Rows from block 5 of a small image classifier, named by matrix and row number. Rows with one number belong to one neuron. Each number is 500 + 25 x the weight over its row's rms, rounded and kept within 0 to 999. All counts start at 0. Numbers have three digits each.
Before each neuron's rows are labels from the 100 images, of 14976, where the neuron reaches its highest value: "strongest on" is what is common among them. Only what is clearly more common there than usual is listed. The data: stained colorectal tissue patches (NCT-CRC-HE-100K).
# fc1: MLP up (model.blocks.5.mlp.fc1.weight, 768x192), inputs 96-191
# fc2: MLP down (model.blocks.5.mlp.fc2.weight, 192x768, transposed), outputs 96-191

strongest on: tissue: debris
fc1.602:530522491459488512491436483518482461521460520515483484465501515512507534470539532509526526497482468502512484470525508509463553505473512493517459525531505469493496483498534492467475512518502500480499507516527503507475483476535527485481501479547522545474490480490509464513533494499479511480
fc2.602:496532508520515511529526484466469510505505494523467524539526478523509515552526489538497495493505499501481476536503479514501452526537501538460477502468509497493497541457458507545497486492508493536490501502515550478505485538520509510501514503472514489525509492507533513489481522513459525509

strongest on: tissue: normal colon mucosa; tissue: tumour epithelium
fc1.616:508522520494457482496537498496465490545531535547462521500473509502494509454475513493506479500499518493487514473467524501502461524511491504490486518510526496484507492552555480529515519517497503528522482473483509503474531559527511539511472495475489499451467487460525479545489523539534523503
fc2.616:494513526490515490510470506480493530503494519491473467459508494495514476505514519487488526507511506516508563511468509488471515496520488475486531476507490487507453504507460541460526475469476484464512487541484524486506498473470467488476524535524497458498528508503467472528503478504534473514

strongest on: tissue: cancer-associated stroma
fc1.601:420472531483538490522497483458519534553482502485486465481505511514501502491495487475490477484495468504505458499526486474536513506497467523491488483503505470500483510511482479479501497546503439469504466521458452499438474475490476499552495544453520516491497511493471506490455520501497492525
fc2.601:527458527493486504526528511525513479499481530476509485494495495447493480520524526497499481458506482488496432504457491494487511464481534455524492507486516507498456500456503526532456486512509536509503526537492541505536523530501506534452440471527530505503487532499495503526487492454560510522

strongest on: tissue: normal colon mucosa
fc1.31:511474493471484491503514457499496507497503504518499477452457481516517502496489495481480449521529506525544496491468520476503503499545465497517513493498506502511559465485498449504483495515483479508472539497475490508507523502502536511514461512500487485483486465495469501508453486521552448502
fc2.31:501535517476548519490497525510490519502540486522494576515503486468450484474504504520521475465505459494478490522518482510493504509535445513507476500509528515459514489504517525509538473477511492499490482529505504493506499485507516519514518466526456498480547518462452501464536487451510460511

strongest on: tissue: normal colon mucosa
fc1.6:532467538468527505507515473520557499517527510483494502519505505481577477511473483493499477514459503513485507468453505464540470503484495525487490501536462496517519468492469520540499516525525542509495486533529496509483497456522555526507528501453512476503530475492535421522497461499492519523
fc2.6:454512480513504520507494481515510551485503499479496502518499492476499530512509477508517520544518576506484533475532523506496505493496518444486505483506505495524476511546502506555509491465557506528502499486515482488520522497477502441514534459491477507510492486491473506518482502466499532482

strongest on: tissue: cancer-associated stroma; tissue: smooth muscle
fc1.500:500480486500487512509484510487466542501497513496497494535492480480517455487502511492488490436508529543525505491501490490513523478482541509475466503513525490507520517481501467476497472475479492501486476501429520484493533483474527550489549500488517503518575523558506537472518500450500477531
fc2.500:519489490525490484496478504478523426504506522498518475477539528498461515513462521487509520525479452519484507493503472491487493532493500447524479526519466526528502466476485487545542517557473538522475531507495514534531507482513488486473488503542476510548462532503505488514485482550548527509

strongest on: tissue: adipose tissue
fc1.230:471515501525496510520517489516459508496470474480513501525495518478481470505494547518481511479483434498503507483531519480504479475502494484506528504533546497513526540471512502517490460496501473529479515478498508482530543526462485476495516523476536542510527492485497542488490504476509512494
fc2.230:489495501463463486521513537536558482546463486548476503488491499510516526515481500500486472528524512512536489483508519508512531506423559487501467543485469479501460495527491513484514512498507520468500502487488520497471502522470496535504509506507480495501491520526518528508504490518487500506

strongest on: tissue: adipose tissue
fc1.245:508503477548519475533480482424506450509526513453478490468472520447486489446523468473489495506503516515571491495505477506550456508514492498512474541476443485479492489514499532481529489494500560486526506509469505517517488508441486508515522556497501529498521519501519488530486488503494455497
fc2.245:484474502491487479491499490528486537486524481554505463510538535516458494530478531528496476504501476499495481487496483503474492501469521523488510517527528515531500483446448469497488438440506478530501519490477506471458482474484536500514529422483546482487489477531509514518478490483456508521

strongest on: tissue: cancer-associated stroma
fc1.313:522481491493525528480530517457476470482504483522434519562506508498538471494502498505508478483532493521535514517498555537544500543491542512485493555491511531491518475500450517508470505491498513492560498491492470471508463483476541483492503490502513459546532457527476486503502545495491490477
fc2.313:474523509519479500503503472543510441540466502542503508510493488507471488500488527492500509510487504505478518497474450488474534490525499497539508519487505503453436477488553493502496481554501504469501497534464513488497463466436514513476503509532494501493472532481527506488484532490495477485

strongest on: tissue: debris
fc1.300:486519540503467537477475537508497546467517489468469519540493519471526489509435529515521532473515480480467505486478463495512500513462480508506495505466479508478541545472503532476494501468518446526563491511511476498487525457536491513496505508473454487529543505487512498461497523497506483494
fc2.300:497525531540473454501538521488493478534477471503497447477517461492527491496542504466480516536516497509514449553497476493475528471526499452525544507504510518500435539481511468517518512522494476509465485510520468527526476518466501466516498529500509549513488487510456500526515456553500496531

strongest on: tissue: normal colon mucosa
fc1.358:498523478538550504528482456494457536503519505506555494474504492526443488514501471511461506506452516528520524507501468488506521495478505475530504548540515505482505489488517531502486548472508496513485506492491538490467466494502493519489502504501453507488522473451511472478496491521515492528
fc2.358:509520476452454455482519526540520499504543495518487518545484499479498523505496521492507482534554521477497516498517527499555471492537488509469513511504540539442499488508476474521499432537460502492488500509469500479447541476469524490468517545508523513511505506510516480503499514526469495507

strongest on: tissue: debris; tissue: mucus
fc1.429:462523485519505491456461519485486496516522518493481519481485493546496515519482481515496545448477464514505522505486496509491516510480492516464484487474533463507452492505482514533510510533541489513501476488519517474529539536490575565506502498459536492459443513493506553480486482462514520536
fc2.429:510520513459489521472502530522494524510483515491527518531495482507527495451526513563516497502525485465480464469503528496517483489530495494519513520488484549479495493521523502498475487502500531490496517510526467489471488491523481463516486493494461544531538491524530502483508533511494462467

strongest on: tissue: tumour epithelium
fc1.347:506516528496476475473469505532508508515508490487531509556555501531477487513514483488465501536497492474519482527446497530479509482535536493437568558534464520523516514509507521489511524544533526495487488560484517483498526485506561485528539505474488548537501521523518510520528531512471469506
fc2.347:519512500492499521478525528479512486501512513522501492497479524477570521482496506491479515476483503529516550516539502486488500529497503532502540484503551533487501503482531512478472484487507523554512544494535495511529480484544532501520558488538547538499544502551537554527469491496493486490

strongest on: tissue: lymphocytes
fc1.695:471536526521521557502538512490543480522489522512508546507507513505511512496461485512486462516489497522483539496450516490519468566484515486518501463505556502540463486516510550483533542493485517530515497549528464522532495494527541445482509468530505537477512467497517499532485475518532473482
fc2.695:522463494532546502552514519493513527513483519508481482438438493556517500498533537496469519495482450480514464489523504506514513531498495450512518489493524494472473495471505492503503480506511523539478495494498480485537491506489503524516499529498465522553441502505510500485548506520485473565

strongest on: tissue: lymphocytes; tissue: cancer-associated stroma
fc1.99:468517522463510499527492475551491495514469464543498492473498487514495499496494509477480524515530505437517488474511442477519528516520486498510495500505545522481503459502485475497500480496512466502448541494448511550482529485543534500523472502517518488517538496495466496491483484469473493517
fc2.99:534508461477509453512513529501502499478534481461450466484535473515477513479525478509498513492461480507503479567496533492508525525477499522490503493504485500509540499482476541504518498498487534522503506513519470480513501532463465500493508463507558503484522506502517529531547483539491476438

strongest on: tissue: normal colon mucosa; tissue: tumour epithelium
fc1.713:546535499529526508546502463475454492526485482521533447482511480510497520526471458513495463495479508506501523519536511474508465461518488510491509517518524498509493479511506500516517470445563532513494515501450476503525509509550512493491502533483537503476531482477521537458450491561536527486
fc2.713:498518455512488500478500475503528483470544465501549491516529478494472465477554524473540481487526493461485469438468484470508483539547533468501491501489516506451535553532505460480468526477494483488498497531522527506520513486545482490534505511484493474508500504516506475506534479498528478466

strongest on: tissue: mucus; tissue: debris
fc1.618:495541528499479519510482539520509525499513466509492504511438482506503490499461515484505521474505455485517500452492539517509543514530523497510492512492509543492496501486523518509496523529479457491549494457505520467474493522475470508494502521473464496515460514475491494501490543516510491484
fc2.618:477526458500471469513503507499483469517491543498483494481512510504504492523471500475488472516486417515517500564472527513477467494515455523536554492534561501543492509500529488504486493518462493513477454534447503552506508499502484510431504529497507478510502483486504521521523505538492513499

strongest on: tissue: debris
fc1.116:482552482489471522502462496435504476510488480497477497503560466518503506493476533537519490516480535476460521496501479500514537458433484519547500533504517520544496499510498488472482460513485501517470499454443481488519533472504491511476508519477513509483490469525503480493497530510516494484
fc2.116:505460467530523449510508490522485506480512511537480500475498540501488495540521467489519497510503450485520474507449508458519488514503513521482466480491436484462517473444526486529509511527511487504501489496509471516505487511456498480472477496514508524455542441483536516503472495441493529493

strongest on: tissue: debris
fc1.155:528502441498467504520465541527534504522507501497465510479481459507516515482516498504496493526509475519483508474448555491506548542512513512507492520549426530452467499520514469562537521514500489508470504429501528507520504479460451509478510505519482493493480513488490448491490526517478451494
fc2.155:496501504496529447435513457520501517507511523520534471489499504527481523529471479550527509486466467479487488495504491480447503456549477513527494504506525479532506514523494459509523507528536497520542478529545444482537512511500516509483482525494491500454505533486492505510535539473502494499

strongest on: tissue: smooth muscle; tissue: normal colon mucosa
fc1.206:493499540505537505511468482430480500498498477497495493493532474472515469519525492512501460498481523508536501504494516519500501464518581508496523458539517478536472522505545491535503488487497507505458498518494507512507490500521541519505504521554554498452489462523494521512449480490565499523
fc2.206:530517448532511484481529502524495468514533493484486495515495514482483557479524469477502543510519489521505500524488517499487515508533511514535517507531521592483512505481476490477489488462504533497528523474509482514486503483497491462518478469497454499539497510522471528487540505522500541472

strongest on: tissue: debris; tissue: normal colon mucosa
fc1.707:510517521480503476502463500507513484527491539497431480507481472458487511500503462473498439506464547477543549510504508516492521519505496520491521487517509463541440461476517499520447504510502486525432485495481481499467498487522514486503521483548485504516522493476478501486485497543544482526
fc2.707:477518501487479485528513534525442535492491485484535510522519528531509507497508508479489509525504490539517480523486525463482476477513504507476503511529494522472534497485469498508532540470479465483502472515462448529482481479479465533502497530463499489509457477500532477509516505526460513506

strongest on: tissue: debris
fc1.486:476510496525511477494487480490477509525526475494471514463516487521521471517435532497502518474492456482526486451513492509490499518540462516503469504457479515520529499505519480468509481561511477500493452497551472500468453525483458478471511540516513525479465508495471479519525523521505478529
fc2.486:529501499469492469483498504485502463530497514516521516505483516510514503448485518518459536505513536542486533501556451475440518481499505476494524493518498515486470544506479465468524498490519483492500543540551529500547479537493506456521503509530526539501485505538487469479510450507488503524

strongest on: tissue: tumour epithelium
fc1.544:515492455487510481525474501500483530481534469476495507490448520509503503489476492494510487489498501439493520545469450496484496496477524486469517514553493502501483479481479498496517486491482478476514562503501484542493514484533489506471455474528494518496509504501505533475476481517471458555
fc2.544:488540532496452481480522514535521473537441499482537490457538473525478488523527515516528530465450433483516516490507525521507494469478473495560500528523522496521507529505518490496471520448515501511494443496514500469485560523481443502506505529543490451509481528496459482472504516467502514503

strongest on: tissue: lymphocytes
fc1.107:530485499478507536497505497514476466510532478482469504545500447434497519484495556471523515534497508521502507523462470478526461505518498483516514447507536535518513504513507527483500513472498539499482485497494503541480520531512534459509537531476482529498479539507530464519497481444484485492
fc2.107:490519501510477451544527562486476478505520507495512535505510510539532492524467480501540483475512484488494569462489519496464445489497487531516492496514479498489486457460512492436465497456454539481475507452483540504512481475494481481491509474460516503535514491520478504505493470562517553503

strongest on: tissue: normal colon mucosa; tissue: debris
fc1.113:484491492488510468490520483508513519505517553534496534480443497524486506479491525519525515517509479488507494511498513522497539500503502526495497512510512464476516514537524493407496547495497504500444502521550497565498503530453480503423515531494483488505463458507509521513488477538506493532
fc2.113:474472478480531487498473516504448466478459534433489501492544529456488520520515485466510505520489511462500498522559544478486444535498498539512514506484526504545454523464478479491469472516501421517565499498482513480498484546486480509501496487533513487517535509513498493471506481499508519449

strongest on: tissue: mucus
fc1.670:516519511478489504524506463474474496500552517478482489452488537511459483465476503462551504468454542466559509546501525473505544476534492503486493507505566463472522485469456505485489432469480513530481556489472528497518494489469529515499529485531550477458531502508478501500458512496485514494
fc2.670:475505482508508481463505531493537505472495472512493515504504441500515507497525486462463512552519509512454497488520468531493488508451514505519517523493515477533478523525545492535511538541552495508535474504521513508483504523477453455547522521521479493524468482507509500530517501505526469516

strongest on: tissue: lymphocytes
fc1.159:463541508496520495491524474506470438486511495510508504484541569528458495466534531464520487465498504522539507500496499449469452482491499488465438520507535500494493543499465500515514483525522495500483492491498439477510513525515488493465522509500504498511499532494521549464484485543559519485
fc2.159:462527547528563494490468499503548490513530501506486508528484517525528496464494519479491472507503469526503505489515438524517549494499487525525459516518493508521484506495474496488468480469497502550482544506519503509513461480520513472500515485508518477498494546517499477465517496510470545456

strongest on: tissue: tumour epithelium
fc1.26:512499520502482437508468496473506514447518487489513467507518496547486464520531502484479484548524515486485499487492492500501523504502468466515526494514495492457492500533522473512476535518479503478502519497493482509503508496518524511598525477510456526457488507523484516499474509481499454473
fc2.26:540528519508502504516505473532481474499524486465505465505526552486492475485515501506514486475469505536501558530566496483499515537499512516479512488537526492496531499472517465464491470493529524484462500510536513475502522533498516517507487481475500529493531498502517498504486511525523520493

strongest on: tissue: mucus
fc1.221:508495501499532527498511495511490509487477463498529515508501429488532500515526456490476540521475495500484507534504513479461531520490469505512476495464543532501497492478500494522484476534430485486519537506568503464509484516435515476504512503518474499478508467509477530487479484529507494478
fc2.221:492461478484476444483500509505508489516519526493471483510535509506472493512477546503531479534557526507505467526488498529514512519490490471500513501509485469501479502477442490485474519517513502468494466450472495539504511516513471478454475506475509486472515513518498487530514500516511491506

strongest on: tissue: cancer-associated stroma; tissue: lymphocytes
fc1.735:493518522553511505539499542482516455520481497530507567494509472535507495505528478507494491468526475492500491493521476508509502499504470485496530494503490475548520457504512527517467501515521484500510504537528509483516506482557513474503499518514527474524456507541537513519505493516499533495
fc2.735:494495512527497555486463547499524516517542507495517481485502500537529512479452527479501496512452502532480547466472540502485486541493548544488436530531540533470524526472504462496561480518533527438486504526495536527492516515497496506463491510496462566482518487504504485495455518517532505535

strongest on: tissue: tumour epithelium; tissue: lymphocytes
fc1.512:468513456500464530547468513548498507475470508506467483496502520461487532478473521460500532496545537504496521512504498483479538499524454502472531511533499501491475466532468504534484485508496517495475475542489475518497550517526467506490532504499485468511479452459455463458503492557460472500
fc2.512:516512496473546513476509500475462530518508466549533500531523512511504480505509529525449510456501476496508534476515534524461451511460491493567478486487491501507518518513472519481533465482504484521504488466532523493469458461473516529543510517506531512512494481466509479507509516472529521489

strongest on: tissue: debris
fc1.646:476523505478528482502516489505449492523540470483488535479539527535509532474451508475494488518528479511522535503472516500505490457508538489486467528497509503538454453463509486470484479512510513520552520524518470514505500482476492476509517475474479483535513442455432501499477519514517506490
fc2.646:496518440472528500473484491493463476508449522499535535501493516482507492508485507496489502481484527502495512514488541528520508538513466525530534473519502481480513489518489502520540536487545476518450487517481477530479534488494499511455466515531518515535434499490514541494492515486482498484

strongest on: tissue: normal colon mucosa
fc1.312:445529504517489490500466457496491470515521530449477483515489507474448521513449508495466487501508519506487479495482487511487496455520496498505501524519480498509501486482531475497510443460531511477488511494446514485491505484509486455461465485527529523474520476468502489476492493491572538482
fc2.312:504490462429502512492471493521528559458506460503511534478508504530503480496538527475518484522489489492533478478505532505514527516566538496500490457511504487467508507507490478513489533487451523481529445518541502522477486491526548509499495493481483453485511546487480464519509503513478455502

strongest on: tissue: tumour epithelium
fc1.75:469555487523523469469496449504469499453486520538510495454496484456455482472489487474490509480450481489483504478497487519524521466505478521516495482512524495524527487503501500514507490524548494468510484486444516528519461492524492520533514539544521501520516549516518503510516511482473451513
fc2.75:497499521500567540547529535481501496506531511473514456543491515505516523501542495472471472456501477492522469483485469527498506503552487499526533463499506516518526529503519503480484541516487517560500510510543497477506526550519494480503526486462461543476487485496516465487511496534493543472

strongest on: tissue: normal colon mucosa
fc1.389:497519502513528483457508546492475545483518543519545503522501486508476533479498512483488501471445469515493447462468466507545518459505534469492493507490537463494516518514517477513511495450466490504463482507465484517485481493506475504484445466520492497492487496447523479514498509486520449484
fc2.389:498514498459519518482452482484488469529497467545523518507522513482521501493518467485535494523503518542520543540519526504487506452517513505481482470485474529462523487518489505507507516484532494516523474499517498523467506449523511461498499517512466477490468490465460525475531484521452503490

strongest on: tissue: smooth muscle
fc1.355:493502512482508529491483506510432489467501533512472488541503438488505472536466538506531436500474446498498499504465494521496512556530501505515508489480513519523468491500478503483505508477472519503533502505535460552511454501510537492501507539450493497509513455503511491466508490487464452471
fc2.355:557459473521510477486542504449503550557529486509504462482477499491517494506492473471515461501487504514538507494495510496506515468496479527461478509508490511486532498504470489521514526533486494482543527496499534514486494500467508487463506465508508490503445530503489515530472443492516518492

strongest on: tissue: lymphocytes; tissue: smooth muscle
fc1.757:468486504519468542507505525498457497488475502554472505511514542462479497491531521531531475522493505484495500471481506478498515513497510501484479544477494532475480485475501480529544530526544492461524512474539476541511523511482460530522515520519513507500462456486507477518479490519486475518
fc2.757:513525474491514470458526468503463452531533463449479499504473470492541467525494471485492505469547514517520517502499477481499515507453501542491507496512485503513513466497487524524514445452504514501484518471476526432488470498548490487515534450511533467519535521454520500477496486501483503458

strongest on: tissue: tumour epithelium
fc1.451:490457511464472510500505477497520497517517505486487583511553523488523448496537452512500488468517538495509495530458549460497525478516519556498483504472517478518472508573469507513493513513452509482460470502474508530508506519476498484494483497482475512478525509504488498497529474511509466479
fc2.451:481488473515537504504525508507513455530496483521486492512504465535454489453489539478469478523517520471511545517514496516501533554472528525480526500530494527503480486435562499526485478496482472510494496509513521473516498521517554520497484503530482478481478501549544558488502512484538489488

strongest on: tissue: smooth muscle
fc1.454:504515519505498491511489549496502501498495490501481515524591514502533515536469474478492481501503508477539469474492484509492505535485470517512475510513500524498495519496492520529490480520521557494543510485483464471481512515479486522502464488492518461447502462538455537444487492517491476513
fc2.454:502496455483483537492493509466505497502509458491500489509465507497509503511500515515485472479522527480459497437502488475502497495509465541492525554491528491499494525521500486464537493439495479509520553513476515468519522526511514511548478505547552527483517445529533487506517477472492473487

strongest on: tissue: debris
fc1.296:452459522496516476501464506508499523511520474486465521499516518493529485502453520538541476492502478519533474483509501512462487517514519488533514496547510519518508509492486480505483512571469531522519500475541476517507520481520494519495514527525494525542532509471464472495501504503512468533
fc2.296:515521480488478488471517465493515461541454553493507475488490500502521516480481526494522539539508506503489480527553480475520544515522465516476486509512488493513463539471556462471541529478525486474502527503500486537562486554470512473441504515527521513475510547516511482503502540490525525496

strongest on: tissue: tumour epithelium
fc1.609:466515496500540477488497498468570467546537484489554452467512518493501498455505480541525487500488502475524520525548472489483467561490533496507527499504549498489482444573495473502478507503501480516467515479517500454487468471501516502487498498461520539519531499500505520494488510501499446485
fc2.609:457477533509479491477467483494455522495483541471454485530473488509532483474477453484536495522480520515499466474547482494493551474510454496480492479518493494503522511514491490512468497524495480549483494534503520521493474522430482465471510515506507499542482530492457469483535469540504488517

strongest on: tissue: adipose tissue; tissue: smooth muscle
fc1.519:492502509475533463464555502507478520488514517523475466507523451486539508513539514551544480535466514502548469506504525521499539476481512478531505461498529517547466502464503464513547534511487526514485464484527533488482509522479532481506501492458455493485497499479493504515534479502478497503
fc2.519:497530433551508470468471501495498512518467506514484484499547549482549484478481513501491524467486515518458515522502494492492497523466477540488529514519532497487486553486535540481540505480517461502485461480487500506502456459514509543496492501509496491466525477474477543483449518512521496513

strongest on: tissue: normal colon mucosa; tissue: adipose tissue
fc1.136:524495499509528516488490500484497523480504515549456505502501470478495521495504522462532494524443458555523485435502512527525444500497486523506498490489550465468485476532486487504513513527496472480499441481502512523502476480510513465456515478539513486451470531504523508456475457543552537534
fc2.136:537474540493495557510487525509508476518486479451500492532509509515508495498495506464514530483511502456466507533459465442485539522518504505486502498477492498492468501502544492481486475521498510515506493497499511526502502495526537529523515463460511476513513497545498472556524470503480487500

strongest on: tissue: lymphocytes
fc1.434:507526544441511468479515545503473501500493445449518496464526529546503479462519509517508546498491495486545510481490451484472529517479524492445493485515513462516494475531460511505463418520502514485530522465501538481494493520490577491476523496485504508506502507461481476532469536538476501487
fc2.434:497489512470522520485477477474501534509526546487452505467485492508415554513472466522475475504498540502482446500472496519538495513513458525490520540483469517466474523461536474501559496512497534513517491498506523484514498493478475475490480496532528505478485501470505495498472438465477526502

strongest on: tissue: tumour epithelium
fc1.503:510514490468513528479545524523480480459473485516497506474478468510520480485509490536524493465513512499507508490531536475496437458438496519497474538488489499492532496518516513505517510515518506523460496491479484480559462544496488465485535496470514492515495522502500513512462510497487507511
fc2.503:483535471489478494524483521510538524469483490538544446513473516504494511529474503462485492511509504515482524510515500518498495555514550528496529499545508498505534497530529503524537514468507504510532491512472493525498530516455434519497543544473484458488498518486512509503533483557534467474

strongest on: tissue: tumour epithelium
fc1.266:503519513450528493479496517529489472496554522493486515467515496506474521557499473520491520507500482515480485510494499499489496500486517501479474487473529475489481505519508496533478447520520516483489501507454452496439542457470478482497550432450542471465497505484495516505528419489514494489
fc2.266:510515505489498530479494508494477505498536452534487481537476485512525487454512514499549464468536526467558510485545508513544517443473503493508510536507476541517520474456499515512538512449476468567495505494528528493499483485491548489491450537520447472465518489475488515504516498497488472472

strongest on: tissue: lymphocytes
fc1.265:543486490488475511474477532495501455484540493496483530532510490494511470498529470490477514512502480472524512487518481480489493503502500530501483469492493479501486476504532546499497491487564478523504484468511493480519511474494513523499500530525499513521522470539562502492486506516493476496
fc2.265:459493502531545523499497526504504530527482529523500476496491519503486485524494545487537479509481503515453542509481482485492516513489492520450526494508525528517462505511480496531501476512509483436474512536482493498497478506494513492545500456465518537532460465477495520486518463478515514502

strongest on: tissue: cancer-associated stroma; tissue: mucus
fc1.683:474494497490516509502516487500484494521466553473459518456526470505487492474518514450499471476499514523470517508487519481452493462556510524501512507488491502486475479511490511512474463511467500507477505482512497495468515495501514476528509536473449483517497481519454483521550515515473519470
fc2.683:494510486519517501485504498473528489499523475490473525504455490476514472490481514504498464473513490534517458520506491513483496492454494511509493491485528469477523498504474476510479481490513504437484512513532436496483487457520521512505502545445513496486514486497550547456443443516534524552

strongest on: tissue: normal colon mucosa; tissue: cancer-associated stroma
fc1.95:537498506518506512523515510499506530455487475509479508509490516504474489458509516500473501474442493463516555502469457503528515490508475521492491516501508457528493498514484525436461524553485487490482478476490534491524482478550501511490504500490494543469504483497491557494503523464541461517
fc2.95:486500465496490505499515556499477475535546504516559514476494469501540520515502477448506493511512505553471465533509500525506534485533493476508489451510473495508516509492514509489511505477485458493518525511507486523511481530459480491533490532499508441529488474452549467448535488497482521518

strongest on: tissue: adipose tissue; tissue: normal colon mucosa
fc1.719:504466467467479487513495488503491468493471474513460523501456536496505507488459514502539471484502499510539448538521480446522519497461539499479515488490497460502453528517542523481486515497521535467521511519530484458474509484502536472499528521526504511478508503433487517534447496465470523542
fc2.719:532487511537516512504508539472504514484512544468520463539498443454468469504492479483495506515482483533535507477460507513481498466502485522481520505456495540530515499464524490483483538467467488543496497494523526511495482523482478474551465491486465492488471512533471477516571451486528502499

strongest on: tissue: debris; tissue: tumour epithelium
fc1.754:524503535510525513504507460513520499461521491477549481476532462517444511522480494525493455507489506479556491497499513479512488489506473531465474488494499520546515501473535500505474525486494511486460513541508501539481509478488505469491528510523516483491533524559503550505498493480522532495
fc2.754:474548489493506481523460510484511466490513502507450517495493481490480478491502485457514522548518511479490507527519510513492455567471548486527495498544447476451508502491531550528501457523495472487497467493459494520527478519495476529461531524482448495499512462465502479489487506502490438483

strongest on: tissue: normal colon mucosa
fc1.263:483496504491470465468482511508429503523505491504461487466476520530459488497509487539527466530540515496495515470507492506520508491495530471553510504539477531501507484561507522474476535454543461508478435501486464479502517506503487508509503509478537549512526477503544511518461521509514522542
fc2.263:537447525495461515527441498500506531539505463528497478536509492449495483474510527475490470514483509536530495464502486483476517543502494558500498518511530491524484487523500497496518502500478499452511487477463515512547503512468472493523509506489533473491449500556507482458526443516507508530

strongest on: tissue: lymphocytes; tissue: normal colon mucosa
fc1.191:487462524506501498467501533518521456478530506475522534510501502450501507527481456530459458526500537484552473494525466525525520489502525500471501549515538471501461473525495526504438504500498534499444509510508486483474507527491519506509511518534495481558491490486504516506456485502504477511
fc2.191:528517494471533521495499476493451504477520490532463509477524514505534551533471494502497459514500478479473484469522502480495505478490482568465510512491540506467492528510528457477497498519518482498501485487478518474490512511517475472438507535497517474515509532482496476474530478480521465513

strongest on: tissue: normal colon mucosa; tissue: mucus
fc1.522:486522468487486526464515499500482472510504521525480531493486569484468508495496496497472499514465450482484529479465501534466513522504459495545519487501511483508464496513534485497550470500536492479466490516496454468448476505509550463533501491481481569488496483502480564467498520472465509520
fc2.522:514491506435502561523545495503538505485467530486478493523476489494459505479481499490538496559486497562534478473487501528497517525482516543467499478472479508532523509491504493497495495473490505524501495512489530489456488514480512482496520472495518496511464489480490494470516480469514508434

strongest on: tissue: lymphocytes
fc1.549:505506523504493494468529521470499447507499488499476499508529480482501493519491514467508464467517477526487468511467519487513539500513499498456455533511509511534476454501476480503488535500430544475554436515533460522505511507515542551518451509474469486500438480513518509521506540501553462492
fc2.549:474469488545534506531471488521548501496541461486479481523464491508504463494519455538529502535517506537550475479541481517477509513487526493459504488460524532509493488523466514486475488507530457512524518490470481479479503501473551501522525502529469455518520540522486483488473490488438525535

strongest on: tissue: debris
fc1.321:538513525497494462513513432513511469514483508490482522483489470515517518494508506497506501498481525496500491449487519562460531560451494542524465490512498499473493476516551508481518477529485478500471530511481498517517544517504460473496487502541482538532491470487515511457506542490519451519
fc2.321:449460506474510467530504537525529498464500513496483465493527501520505477475497509509497503507502475534483492565489464512538518485546474474548476492446547464498486508518473547481495499480479509509501533515485486532516474481534490501483538498503524494449507544519510486532523509519503507481

strongest on: tissue: lymphocytes
fc1.487:495556515502520445489549515465485536544510533493481543515494504523529518531484489507507510520536491460468441522480508479499498482498497540506460531512496513521506520496464492531534524526475460505491495549510513487482504505525532475522500468473494482527486482509495503519543451498546438466
fc2.487:494545542452525523521489514530482494528542475502527477478540522503498483507520521508477480509438523559515510545516540519486487531492485540493545485511540513472484505505522522476519505486545515522533533470487469492512491530518454520475499423549486477484495501482531496507509535496494461468

strongest on: tissue: cancer-associated stroma; tissue: normal colon mucosa
fc1.626:493520508491491482526528542545502529578529459494510529500486513484469487484494487529549473477482470500495461514475519513439511513514556468481510524479497504557492538476504535546482499483523481483522505457536458499484512507492529502510493466518428497513476476468472511476515473477472533538
fc2.626:520498492535525493482500516525504479482436536506507509504532529497489513525499481530485522456550455470538500546452531520508527498497460496481490487510512525522483464502488439472496498527449442492501468478534522546497508494514491498453535492469502507448492476503543530519461506472438536462